{
  "horizontal_flip": true,
  "objective": "v",
  "activation": "relu",
  "num_experts": 64,
  "expert_mlp_ratio": 0.25,
  "patch_size": [4, 4],
  "muon_scale": "match_rms_adamw",
  "lr": 0.0039,
  "grad_clip": 5.0,
  "batch_size": 128,
  "epochs": 12.5,
  "lr_schedule": "cosine",
  "weight_decay": 0.06
}
Rows from block 3 of a small class-conditioned image diffusion model, named by matrix and row number. Rows with one number within an expert belong to one neuron, the router's apart. Each number is 200 + 40 x the weight over its row's rms, rounded and kept within 0 to 999. All counts start at 0. After the name is the row's rms in percent of the matrix's.
After each expert's rows are labels from the 100 images, of 14976 (inputs lightly noised), where the router gives the expert most weight on average: "top examples" is what is common among them. Only what is clearly more common there than usual is listed. The data: photos of plants, animals and fungi (iNaturalist). In brackets: how many of the 100.
# router: router (model.blocks.3.mlp.router.weight, 64x256, trained with AdamW), inputs 128-191
# up: expert up (model.blocks.3.mlp.up, 64x64x256), inputs 128-191
# down: expert down (model.blocks.3.mlp.down, 64x256x64, transposed), outputs 128-191

# expert 59
router.59,085,224,203,170,256,227,139,222,271,220,260,188,216,176,149,170,182,185,138,198,208,282,196,226,185,218,171,185,194,239,188,156,176,269,258,205,261,250,232,211,180,253,211,204,190,206,235,278,162,281,233,263,174,125,191,195,211,202,214,144,257,221,211,176,212
up.0,102,275,149,213,218,188,135,216,147,172,204,226,176,287,233,137,176,151,152,200,179,286,219,191,275,221,255,174,178,206,212,163,167,231,229,205,228,169,170,255,233,156,237,189,179,182,232,185,196,109,167,283,285,212,215,236,156,152,221,105,293,244,218,212,221
down.0,099,181,167,268,163,208,142,248,138,183,201,282,160,136,193,184,184,247,218,202,212,218,142,213,240,209,252,232,198,143,149,333,252,228,230,165,74,204,204,249,215,227,196,192,222,245,143,197,230,337,211,153,141,191,174,188,170,201,200,247,113,206,201,197,241
up.1,083,107,128,186,157,263,177,203,208,161,225,225,241,86,184,262,174,216,246,239,131,238,285,177,110,181,214,197,154,276,209,270,217,228,214,203,230,235,186,114,236,242,208,205,128,227,179,201,296,149,267,212,212,228,195,160,200,236,195,243,240,218,207,216,192
down.1,095,216,163,202,170,186,150,247,87,212,185,173,201,235,216,272,224,166,205,228,174,149,142,175,212,169,149,214,234,151,245,285,238,209,165,178,177,203,204,204,197,285,196,222,249,214,243,197,175,209,201,181,193,188,169,198,268,173,191,189,266,225,216,193,181
up.2,112,314,170,191,184,125,164,186,203,205,199,241,211,156,196,214,152,203,202,214,189,187,225,208,205,227,133,193,206,151,103,158,178,222,181,200,190,208,220,192,230,200,232,180,156,225,249,210,194,216,215,277,115,215,241,225,210,221,180,191,107,244,210,196,250
down.2,104,248,263,163,292,252,153,213,169,211,189,119,261,150,217,198,208,228,204,140,164,189,177,189,170,194,197,213,208,256,170,75,91,213,170,196,214,206,237,245,241,284,207,211,145,176,195,206,188,231,205,205,177,215,166,241,202,269,196,328,246,175,189,188,204
up.3,112,290,161,261,286,265,239,191,241,239,200,115,203,240,174,205,227,174,201,171,237,137,226,212,151,171,206,200,226,212,210,230,209,154,232,179,167,187,160,209,193,232,208,234,249,203,178,163,317,161,180,177,145,216,183,171,191,180,239,264,220,244,202,216,147
down.3,103,86,186,290,159,157,160,195,192,193,191,143,248,156,163,180,200,248,217,197,150,204,194,189,228,193,183,205,208,298,246,319,231,242,175,205,153,207,212,199,203,203,199,205,188,195,196,214,193,230,193,268,217,209,225,190,233,236,219,254,212,254,182,201,195
up.4,093,206,212,235,223,184,218,175,166,148,216,198,258,229,214,195,249,215,187,204,230,219,297,141,197,217,208,193,217,157,144,236,216,141,218,181,148,158,265,169,247,157,170,184,183,186,254,213,245,281,222,156,212,217,177,206,150,194,138,179,172,227,216,204,197
down.4,088,236,113,214,195,187,150,208,196,174,206,174,167,197,198,151,203,219,185,216,169,95,207,170,234,161,212,98,199,228,291,179,149,188,188,214,152,202,211,163,227,155,202,179,215,229,172,198,187,158,200,223,215,180,265,188,134,169,187,265,181,261,184,180,213
top examples: phylum Chordata (99); class Aves (87)

# expert 24
router.24,110,195,186,247,147,233,190,199,250,246,206,211,182,220,259,257,186,205,190,259,252,283,179,166,166,212,135,178,228,186,252,228,146,199,176,171,197,198,232,250,181,172,121,174,182,192,144,176,219,203,230,228,170,199,188,216,218,181,242,181,168,220,210,161,237
up.0,095,287,208,266,392,210,210,159,178,150,136,197,215,164,138,147,128,244,156,215,227,160,211,207,137,168,208,174,175,246,196,182,155,199,208,253,237,164,201,178,215,212,205,170,241,201,245,201,162,155,238,167,205,207,223,181,237,223,146,285,124,215,213,278,172
down.0,095,253,153,207,265,210,197,169,233,157,235,133,188,217,222,189,199,248,153,233,248,224,279,175,180,188,201,227,192,324,180,227,192,175,193,171,134,174,199,213,189,188,216,232,168,196,213,189,225,251,255,145,202,195,190,150,141,246,150,186,172,202,148,214,190
up.1,092,105,137,175,201,212,233,164,223,202,216,181,259,163,209,183,183,230,178,239,191,160,238,200,200,176,198,172,206,192,264,167,213,177,179,204,146,169,240,268,160,153,147,185,204,229,174,195,199,278,175,185,220,247,146,264,220,314,148,161,245,222,146,245,142
down.1,091,188,107,207,227,146,195,212,303,233,177,181,135,226,149,197,214,180,182,207,201,254,228,201,169,182,225,174,217,210,138,216,241,217,200,187,167,198,201,205,196,339,207,167,189,214,217,231,203,167,207,191,182,149,175,181,260,226,201,161,270,154,175,203,195
up.2,108,180,134,196,313,179,217,242,189,201,171,198,225,157,183,216,162,168,266,238,139,187,208,209,200,234,206,215,210,198,155,297,201,172,198,262,150,200,184,96,299,114,196,234,191,168,190,57,169,219,191,207,191,162,208,255,192,220,191,156,246,188,248,142,149
down.2,113,218,253,178,143,191,178,244,139,180,162,178,243,186,174,221,167,212,292,214,199,208,187,131,207,242,175,233,184,152,182,195,229,214,235,180,161,320,184,241,101,172,199,229,143,196,228,295,225,193,202,206,172,203,222,194,232,286,181,177,224,209,148,198,189
up.3,101,184,195,208,198,177,252,187,225,205,237,216,179,242,206,186,221,232,223,230,136,124,197,209,161,170,182,146,180,156,110,154,157,160,181,203,142,213,177,159,234,202,220,196,248,178,234,212,235,223,207,206,212,205,237,260,235,343,176,131,139,247,162,186,205
down.3,101,134,194,222,105,221,205,185,178,193,210,187,201,153,158,178,201,186,248,204,248,195,180,206,183,241,149,258,239,226,240,192,186,208,251,166,229,175,208,197,127,162,188,193,239,187,154,261,206,164,200,210,228,207,212,207,199,135,230,161,152,215,133,272,211
up.4,103,132,80,204,207,172,214,244,207,146,167,209,199,254,187,235,175,226,113,231,220,254,226,207,229,106,251,163,151,222,271,195,196,204,267,249,179,217,191,278,185,187,228,209,150,195,181,170,221,256,165,179,193,205,141,264,233,227,176,237,211,184,170,206,194
down.4,102,185,261,299,224,247,140,185,212,219,163,233,258,199,213,224,196,227,223,210,194,116,224,189,158,220,122,91,205,211,262,158,155,165,213,182,111,202,184,276,182,164,217,197,223,212,211,178,183,221,181,215,169,202,198,158,178,219,171,160,211,194,199,171,183
top examples: phylum Chordata (100); class Aves (97); order Anseriformes (32); family: Anatidae (32)

# expert 51
router.51,110,238,197,223,213,239,146,191,231,224,203,259,128,217,280,210,192,216,197,222,260,151,122,209,141,246,149,247,173,210,109,249,117,271,193,180,258,199,220,184,242,162,206,182,258,221,271,175,161,212,221,238,147,196,183,183,174,213,141,157,163,197,187,140,257
up.0,122,247,266,215,183,165,184,219,198,215,219,195,204,225,143,168,207,168,246,243,167,204,193,198,183,210,161,197,217,176,85,185,235,215,212,220,168,303,199,123,203,269,222,194,188,219,176,260,149,196,176,130,158,167,205,204,192,247,270,250,167,188,181,223,149
down.0,125,177,141,152,129,193,234,219,300,193,184,202,139,166,206,294,205,201,200,247,185,309,156,175,231,164,174,181,154,160,128,231,206,245,110,212,132,142,192,134,163,190,228,221,224,160,150,168,296,195,228,153,267,181,155,205,170,66,124,207,266,194,232,122,201
up.1,103,200,173,199,326,204,182,195,236,225,233,168,238,272,285,207,243,161,266,204,129,179,205,216,208,162,269,213,178,138,245,205,152,226,213,135,220,162,203,219,161,207,230,226,273,251,201,168,109,186,250,202,229,175,147,166,177,175,176,143,244,202,187,211,150
down.1,105,175,163,229,129,150,174,208,168,182,212,212,108,250,193,261,149,122,202,200,188,213,213,198,152,216,189,187,251,292,197,175,193,230,211,256,210,200,176,174,210,172,200,228,187,224,156,231,140,199,164,128,214,228,161,202,198,205,204,299,235,225,188,235,186
up.2,105,188,191,208,257,231,239,215,195,172,196,246,263,170,146,230,188,209,209,178,145,147,259,188,313,151,253,244,210,116,206,223,209,220,153,219,107,214,182,212,199,158,199,280,216,251,146,156,120,201,151,167,204,190,271,144,206,166,181,145,160,222,250,161,190
down.2,106,249,245,181,319,210,190,179,167,174,205,234,108,201,214,223,216,201,222,209,189,210,189,188,230,178,162,190,233,201,210,195,206,229,202,229,197,216,171,232,203,208,208,246,169,279,139,220,193,139,230,203,225,214,186,167,273,197,222,214,223,202,200,225,189
up.3,092,193,201,232,191,206,145,231,199,238,273,209,191,67,252,132,173,200,278,207,156,197,133,208,139,210,184,219,175,178,192,194,199,238,163,118,181,214,214,238,272,245,284,211,244,195,240,198,255,230,179,231,190,210,109,251,190,232,198,203,232,209,220,161,253
down.3,092,185,182,235,122,254,214,170,198,205,192,143,161,190,189,249,159,238,202,226,270,156,211,243,127,189,190,126,231,157,199,249,206,165,206,237,181,203,219,168,173,209,207,187,153,273,120,185,269,173,245,232,180,173,181,204,204,261,223,136,102,176,223,165,234
up.4,116,259,198,212,238,184,173,163,209,168,157,201,166,218,206,145,101,243,236,155,193,110,232,164,199,227,125,185,252,217,167,137,161,204,180,199,247,163,227,160,193,231,131,183,204,249,213,242,139,119,199,175,187,179,301,225,240,171,131,236,258,220,169,262,209
down.4,118,223,149,188,308,223,111,163,206,200,216,230,172,243,202,218,242,172,210,154,231,237,197,151,166,230,216,161,183,142,282,185,200,169,188,181,162,230,203,241,204,211,174,197,192,122,154,192,201,71,244,222,216,205,170,249,155,270,215,211,181,122,226,196,153
top examples: order Passeriformes (57)

# expert 22
router.22,101,169,201,224,182,188,178,188,240,189,209,114,166,199,175,231,238,215,220,197,227,224,231,193,227,253,193,211,214,134,282,282,207,212,111,128,204,181,183,182,158,225,160,233,171,237,175,172,217,217,238,214,204,177,234,115,271,229,170,156,230,207,224,219,221
up.0,112,190,203,196,172,189,139,154,148,180,142,198,145,315,181,213,203,198,146,143,186,214,190,195,233,171,218,205,205,309,269,263,201,185,124,208,199,192,164,261,187,289,150,222,244,146,192,223,282,202,191,231,183,231,188,186,228,232,187,210,220,177,249,200,193
down.0,108,262,202,163,101,180,188,186,199,258,215,175,96,174,158,229,268,167,185,138,245,196,222,198,142,190,219,218,182,134,190,127,184,269,203,190,216,219,214,254,222,131,188,273,238,256,192,214,129,163,173,187,169,200,295,183,191,192,223,271,191,218,213,172,151
up.1,096,181,248,186,155,192,179,187,201,225,200,162,174,222,178,164,223,183,167,152,232,189,200,219,221,149,221,171,231,133,209,213,237,188,241,103,143,247,256,246,224,201,236,199,222,216,109,183,302,170,147,221,255,196,232,208,216,315,223,156,256,253,179,176,161
down.1,090,203,202,191,157,132,189,205,225,206,143,230,87,335,206,201,200,158,203,193,246,303,180,202,180,233,123,198,205,243,168,216,193,286,227,227,255,224,193,170,210,186,181,149,195,315,169,220,229,268,144,230,201,238,196,234,201,172,239,215,222,149,194,215,190
up.2,100,203,180,210,161,203,239,209,215,266,142,164,244,244,238,259,239,221,164,193,227,157,126,229,156,197,242,257,225,201,190,299,236,183,235,206,232,182,155,141,250,136,240,215,224,132,254,194,193,276,223,194,234,198,207,215,178,181,190,165,233,136,177,235,236
down.2,094,256,264,239,193,202,169,135,142,169,200,180,193,122,209,179,209,196,211,197,119,230,154,138,220,156,198,171,191,227,229,221,232,210,221,243,208,230,216,179,199,200,204,214,175,178,169,212,219,181,226,147,270,196,260,225,193,233,172,184,243,192,205,214,219
up.3,098,171,229,145,182,174,160,228,167,208,215,198,226,265,217,249,282,176,203,210,223,190,226,258,186,203,177,211,167,303,235,241,253,183,172,271,122,196,220,184,216,229,212,235,246,163,172,224,218,248,195,257,219,221,202,170,222,198,179,202,248,243,234,193,257
down.3,093,190,275,209,143,227,255,187,284,174,214,212,79,180,189,230,177,209,206,194,192,253,195,189,240,179,170,227,172,192,249,112,273,203,201,205,186,181,254,192,227,171,194,187,194,262,152,192,148,149,228,106,167,251,101,197,202,131,193,225,169,189,207,189,197
up.4,097,134,180,229,198,245,181,252,311,266,187,212,195,217,184,200,254,255,233,220,186,213,228,72,245,197,214,144,211,231,242,176,244,228,235,184,120,201,225,297,194,134,143,259,188,167,241,191,122,207,191,257,192,160,208,205,251,214,202,211,220,126,245,222,219
down.4,090,277,172,198,240,226,104,199,247,194,208,202,188,205,200,206,168,234,220,210,88,185,223,202,111,193,158,300,199,129,179,96,150,211,204,239,236,222,192,171,186,156,213,136,230,248,202,203,189,165,159,123,227,197,216,238,163,171,141,162,256,167,187,199,195
top examples: phylum Arthropoda (64)

# expert 25
router.25,094,201,193,123,227,187,121,121,228,190,186,190,209,212,145,191,219,215,186,177,230,284,216,174,193,189,180,173,199,196,265,145,178,227,218,199,260,216,238,314,204,244,203,162,251,188,196,194,163,307,195,277,206,210,142,223,229,184,188,165,196,208,205,186,225
up.0,110,214,185,191,208,232,206,227,225,239,180,189,234,162,195,223,188,160,225,141,208,35,186,257,213,177,265,195,188,129,170,204,211,181,245,138,214,218,213,186,178,235,214,204,174,207,241,185,238,227,186,257,214,169,152,169,241,177,160,219,242,149,214,228,205
down.0,113,129,239,283,192,212,162,294,260,216,213,202,233,200,201,185,167,242,195,166,209,281,214,182,203,236,162,161,189,163,198,198,147,224,160,191,146,179,195,180,230,151,204,183,210,244,153,189,139,150,177,229,235,186,179,222,219,119,201,256,152,196,213,174,218
up.1,104,229,320,263,156,178,165,224,225,165,151,188,212,164,215,244,255,224,207,172,279,254,211,252,186,181,225,194,189,182,166,254,201,200,141,194,103,247,188,265,200,189,192,212,229,207,172,147,306,220,156,256,270,211,180,159,170,213,152,198,254,192,224,181,152
down.1,099,242,197,246,191,145,219,212,195,214,207,142,180,146,176,172,229,191,198,219,192,313,214,199,288,178,226,231,203,203,150,162,142,237,207,220,218,188,200,191,203,228,185,186,239,198,213,223,179,305,160,174,227,223,139,198,204,350,204,219,239,234,202,182,208
up.2,083,216,183,230,202,204,177,180,242,187,136,222,198,225,208,191,222,173,226,239,237,172,214,123,234,227,176,170,237,236,262,193,201,181,122,219,289,201,225,209,200,228,236,175,227,233,232,165,194,207,221,95,203,248,229,219,213,293,122,265,233,152,234,186,216
down.2,091,217,283,114,136,147,126,247,149,196,203,222,255,244,222,210,194,224,193,254,224,175,167,217,273,204,204,172,182,247,205,144,180,216,250,202,282,209,174,170,202,205,199,201,218,210,102,222,122,197,223,238,174,199,239,195,208,208,190,255,265,272,204,207,245
up.3,107,204,171,216,220,226,245,217,216,244,228,211,210,231,174,133,232,233,208,222,82,335,221,202,241,228,189,216,225,209,281,204,216,214,200,142,250,231,207,197,187,224,226,228,183,154,168,237,126,227,204,266,189,117,195,211,193,210,171,192,147,234,216,200,189
down.3,103,104,177,221,225,160,233,190,128,189,214,161,168,147,192,219,160,240,223,221,278,173,195,267,183,181,260,229,218,252,288,268,238,212,198,200,133,197,202,255,189,237,199,219,217,307,247,210,192,164,229,185,155,199,230,171,150,168,202,227,237,228,202,167,143
up.4,096,151,113,188,140,205,172,199,196,178,190,155,182,174,165,183,173,237,183,186,193,179,186,238,175,195,161,173,202,181,110,137,197,135,182,174,172,225,111,192,210,178,197,197,191,116,137,180,261,208,193,294,225,221,190,170,165,304,213,250,126,161,236,206,205
down.4,089,164,245,192,232,315,230,157,174,185,211,171,188,235,172,221,178,250,208,182,283,135,211,236,146,210,153,175,230,194,295,146,217,177,206,232,215,190,211,199,217,171,215,173,239,69,204,217,175,223,188,149,122,191,208,195,189,293,200,288,187,198,183,174,219
top examples: phylum Chordata (100); class Aves (99); order Accipitriformes (44); family: Accipitridae (35)

# expert 50
router.50,092,221,229,257,219,291,180,202,194,226,191,250,213,154,136,210,195,254,181,140,233,301,180,186,184,170,199,170,210,160,297,175,152,202,158,205,249,243,187,251,179,214,230,173,228,187,174,209,253,261,237,227,222,199,147,238,201,213,207,179,225,213,160,197,257
up.0,094,215,229,255,254,183,122,189,169,238,214,147,173,223,127,166,219,195,148,221,180,123,172,218,193,193,216,274,96,210,235,191,172,197,253,273,243,246,147,193,201,167,140,186,254,156,258,242,206,161,183,145,191,200,240,143,244,280,195,202,197,189,217,173,188
down.0,092,184,218,173,192,90,230,269,216,173,195,362,147,121,236,180,217,198,200,148,228,177,161,172,217,165,229,200,205,109,267,267,186,246,179,216,240,212,165,206,207,179,226,169,207,224,189,187,209,166,166,239,226,167,226,179,193,215,210,238,175,218,200,221,205
up.1,093,184,301,289,181,232,211,186,176,225,178,213,203,163,207,130,237,235,180,205,217,152,223,120,146,228,188,259,176,156,257,130,188,155,191,214,168,173,175,270,183,202,261,179,184,159,179,193,222,175,194,227,185,233,123,174,201,222,225,191,245,181,171,211,197
down.1,099,175,129,144,214,278,185,210,127,179,187,235,151,270,182,230,226,183,218,233,224,144,164,210,169,214,188,220,184,264,230,106,196,225,205,215,189,205,194,171,196,256,187,221,223,166,133,208,175,181,191,212,203,208,211,187,181,164,207,234,204,161,185,187,223
up.2,109,129,275,227,215,210,205,195,177,233,212,235,187,210,202,201,184,252,181,196,180,172,199,223,262,221,182,191,150,206,210,197,257,185,187,201,256,204,204,286,217,166,170,198,182,244,182,211,199,93,213,284,213,222,205,197,231,249,217,213,93,201,242,196,171
down.2,110,245,200,191,62,258,233,195,281,230,205,199,202,174,210,182,176,184,200,170,145,232,169,188,174,183,272,183,229,214,190,363,77,190,192,195,108,203,197,163,203,159,199,239,183,196,147,188,141,165,186,248,212,189,227,222,97,241,204,176,145,202,198,201,227
up.3,089,155,181,193,126,194,185,243,240,169,179,226,207,180,215,152,188,256,220,216,171,197,153,224,235,203,211,251,206,279,178,177,189,200,126,155,208,237,174,300,209,129,213,241,158,216,190,192,145,179,188,194,242,207,215,201,256,169,180,208,129,153,237,202,204
down.3,096,146,191,260,159,181,198,166,121,211,191,128,167,128,181,199,195,191,174,147,135,172,234,231,179,181,220,183,216,179,175,134,210,188,191,187,174,203,244,208,220,170,174,202,178,265,239,191,170,67,181,220,193,191,136,239,177,201,213,154,298,224,219,204,198
up.4,094,210,192,124,262,246,191,222,227,227,198,222,168,200,208,247,236,170,144,188,255,201,189,138,154,250,240,220,167,132,218,289,170,172,255,179,166,211,225,224,146,195,236,229,185,113,292,183,156,241,194,152,208,175,174,133,187,135,253,180,179,189,248,207,173
down.4,099,148,263,175,201,163,238,204,154,188,196,224,235,224,212,144,226,182,214,167,283,145,215,208,174,200,176,187,196,151,235,225,189,196,248,169,182,184,226,200,194,140,202,188,161,210,161,205,210,233,215,229,228,176,228,172,257,191,216,160,318,205,206,197,203
top examples: phylum Chordata (99); class Aves (98); order Charadriiformes (68); family: Laridae (45)

# expert 36
router.36,092,227,227,149,196,179,149,138,212,202,190,178,126,179,171,209,224,228,182,177,236,232,152,183,181,208,226,194,241,182,238,169,156,235,183,196,241,223,176,241,241,166,162,185,254,203,202,188,178,291,206,252,194,170,180,209,222,167,160,158,206,225,208,205,275
up.0,094,178,94,188,277,230,211,201,242,184,195,178,137,196,194,164,176,221,163,157,104,141,240,151,196,219,217,179,193,195,154,148,237,191,183,244,165,258,176,235,216,196,198,136,215,221,178,185,134,226,169,176,185,178,253,207,224,189,175,213,202,245,204,140,181
down.0,087,165,266,157,254,325,236,196,228,162,181,196,238,180,218,220,200,245,212,195,247,160,192,210,231,241,199,214,217,270,239,206,212,270,198,192,246,192,198,182,203,144,214,197,185,186,180,215,146,296,183,216,228,187,190,163,200,104,218,187,211,212,196,202,204
up.1,088,178,162,218,240,212,202,148,163,213,145,165,222,273,184,243,203,168,172,174,231,118,222,288,260,213,180,218,227,182,159,180,217,215,200,239,86,184,201,187,163,188,203,199,212,331,246,155,188,203,165,164,228,228,151,203,149,266,194,226,152,198,219,234,179
down.1,093,180,160,289,148,154,224,189,165,212,210,207,156,219,205,198,134,180,197,203,140,68,218,223,140,186,234,184,205,133,223,209,170,159,164,195,149,205,214,204,160,292,207,189,232,223,184,216,153,207,234,308,233,181,197,187,195,59,202,206,220,156,227,206,205
up.2,094,183,210,196,217,207,148,145,181,175,163,237,209,149,236,232,175,198,163,216,206,231,163,222,210,221,216,227,170,225,257,162,210,180,204,154,92,225,270,247,117,185,174,180,279,239,178,173,243,207,159,192,182,196,173,197,210,215,70,190,178,217,176,170,199
down.2,081,165,103,172,162,257,127,253,183,155,217,232,153,130,198,215,203,182,195,194,134,147,191,185,237,175,196,172,218,182,267,155,175,213,120,181,185,188,181,265,181,252,199,168,241,110,187,193,255,187,184,156,233,196,287,193,211,172,171,243,201,167,230,189,221
up.3,089,286,175,189,132,177,161,193,207,155,221,187,184,277,248,172,256,267,159,149,130,216,153,186,217,216,221,296,217,111,227,213,230,247,255,220,201,206,179,284,191,249,219,239,196,255,230,237,192,245,235,201,178,167,194,211,237,328,147,199,277,166,174,201,207
down.3,082,215,166,148,244,263,207,242,122,173,177,248,163,251,199,188,271,215,197,265,295,268,177,187,219,196,201,191,200,149,232,143,203,221,176,231,189,159,191,172,250,232,187,174,217,281,199,243,138,178,193,213,199,253,216,204,165,234,195,161,186,216,182,162,233
up.4,085,173,158,212,146,214,212,198,248,200,266,180,213,245,196,179,240,151,208,261,261,132,252,190,210,275,183,181,234,244,291,120,197,186,54,248,239,238,161,212,147,262,160,175,209,237,233,170,265,159,197,224,182,248,264,198,183,211,187,188,239,247,172,229,222
down.4,086,138,233,146,262,223,330,231,187,176,171,216,233,219,263,253,244,212,184,307,185,156,175,246,158,215,163,164,178,244,270,201,224,226,218,187,193,196,199,249,186,227,223,180,203,159,150,191,168,125,163,132,191,172,232,171,165,227,195,132,113,238,200,204,187
top examples: class Aves (99); phylum Chordata (99); order Accipitriformes (55); family: Accipitridae (51)

# expert 39
router.39,116,190,196,241,246,239,185,205,166,181,182,163,171,221,177,200,175,149,123,242,182,201,244,162,166,200,115,167,256,210,162,219,227,135,123,190,154,130,257,200,203,178,158,242,185,205,227,109,235,156,197,143,140,199,281,240,168,253,148,166,161,184,189,102,198
up.0,093,186,203,233,262,206,236,213,219,202,187,195,209,50,178,174,212,214,208,210,234,198,236,186,209,163,197,211,219,218,185,190,224,213,296,249,219,292,184,223,146,182,202,236,198,221,229,192,181,145,185,209,200,173,152,195,218,251,176,222,152,181,242,237,232
down.0,091,140,344,199,272,178,181,161,197,196,172,220,157,180,200,247,264,136,167,146,166,233,201,185,163,278,192,227,201,154,262,225,216,172,224,190,206,208,217,185,176,257,176,261,247,267,218,201,212,224,178,243,206,231,153,198,253,253,169,286,205,222,158,151,219
up.1,088,213,240,187,275,187,241,215,163,187,164,216,185,227,235,148,190,186,267,138,163,268,172,193,201,145,176,199,177,183,256,246,210,216,214,178,169,233,221,152,175,282,164,180,227,184,160,177,165,215,172,233,242,171,205,226,196,137,191,249,206,210,178,220,230
down.1,081,251,184,139,251,169,227,252,279,286,246,183,268,201,213,183,146,188,162,227,200,201,210,213,105,239,169,208,204,226,317,232,186,121,195,188,158,223,216,290,199,238,220,251,218,246,224,173,220,120,258,255,225,228,163,175,187,128,209,108,196,194,126,224,128
up.2,097,221,272,197,254,193,208,182,194,310,150,196,200,204,196,161,198,192,161,168,145,140,245,151,188,207,228,160,185,191,272,125,230,154,219,218,183,251,157,157,176,187,246,171,160,193,145,190,191,326,173,192,228,215,199,258,222,284,153,163,195,210,193,302,230
down.2,103,168,187,227,220,197,162,146,172,215,212,170,202,178,193,185,162,183,258,159,277,230,249,251,268,257,141,230,211,180,183,197,162,217,190,203,204,145,218,171,245,165,224,183,143,211,191,140,210,162,249,199,204,207,166,216,116,283,165,272,207,197,189,174,249
up.3,093,218,190,185,258,218,198,221,209,217,133,186,162,178,176,180,181,234,247,145,226,183,163,225,200,182,147,186,240,196,137,144,156,198,183,174,200,150,237,284,169,222,275,210,222,248,96,213,155,223,191,214,143,149,215,302,211,153,139,184,218,219,188,164,211
down.3,087,122,164,156,225,220,159,214,198,194,217,170,173,150,209,244,222,162,220,210,223,181,171,239,253,187,184,200,158,77,170,173,228,274,124,205,172,170,179,221,190,172,218,147,197,299,253,159,141,200,254,156,204,220,232,224,211,87,197,168,159,235,149,178,239
up.4,096,154,187,189,123,197,206,183,211,164,276,221,225,152,233,218,137,243,259,278,236,148,193,203,177,220,225,191,237,204,129,175,164,203,200,191,181,197,206,243,235,293,202,180,180,198,202,224,105,237,221,231,182,202,243,234,213,221,191,109,166,185,188,177,269
down.4,091,174,217,209,161,188,137,153,212,202,130,176,211,209,179,246,247,193,222,211,235,158,172,190,267,189,167,227,211,188,185,212,220,203,115,162,277,183,224,179,206,193,199,186,276,268,248,180,240,184,158,229,219,228,182,229,182,227,196,185,214,205,203,208,200
top examples: class Insecta (63); phylum Arthropoda (63); order Lepidoptera (33)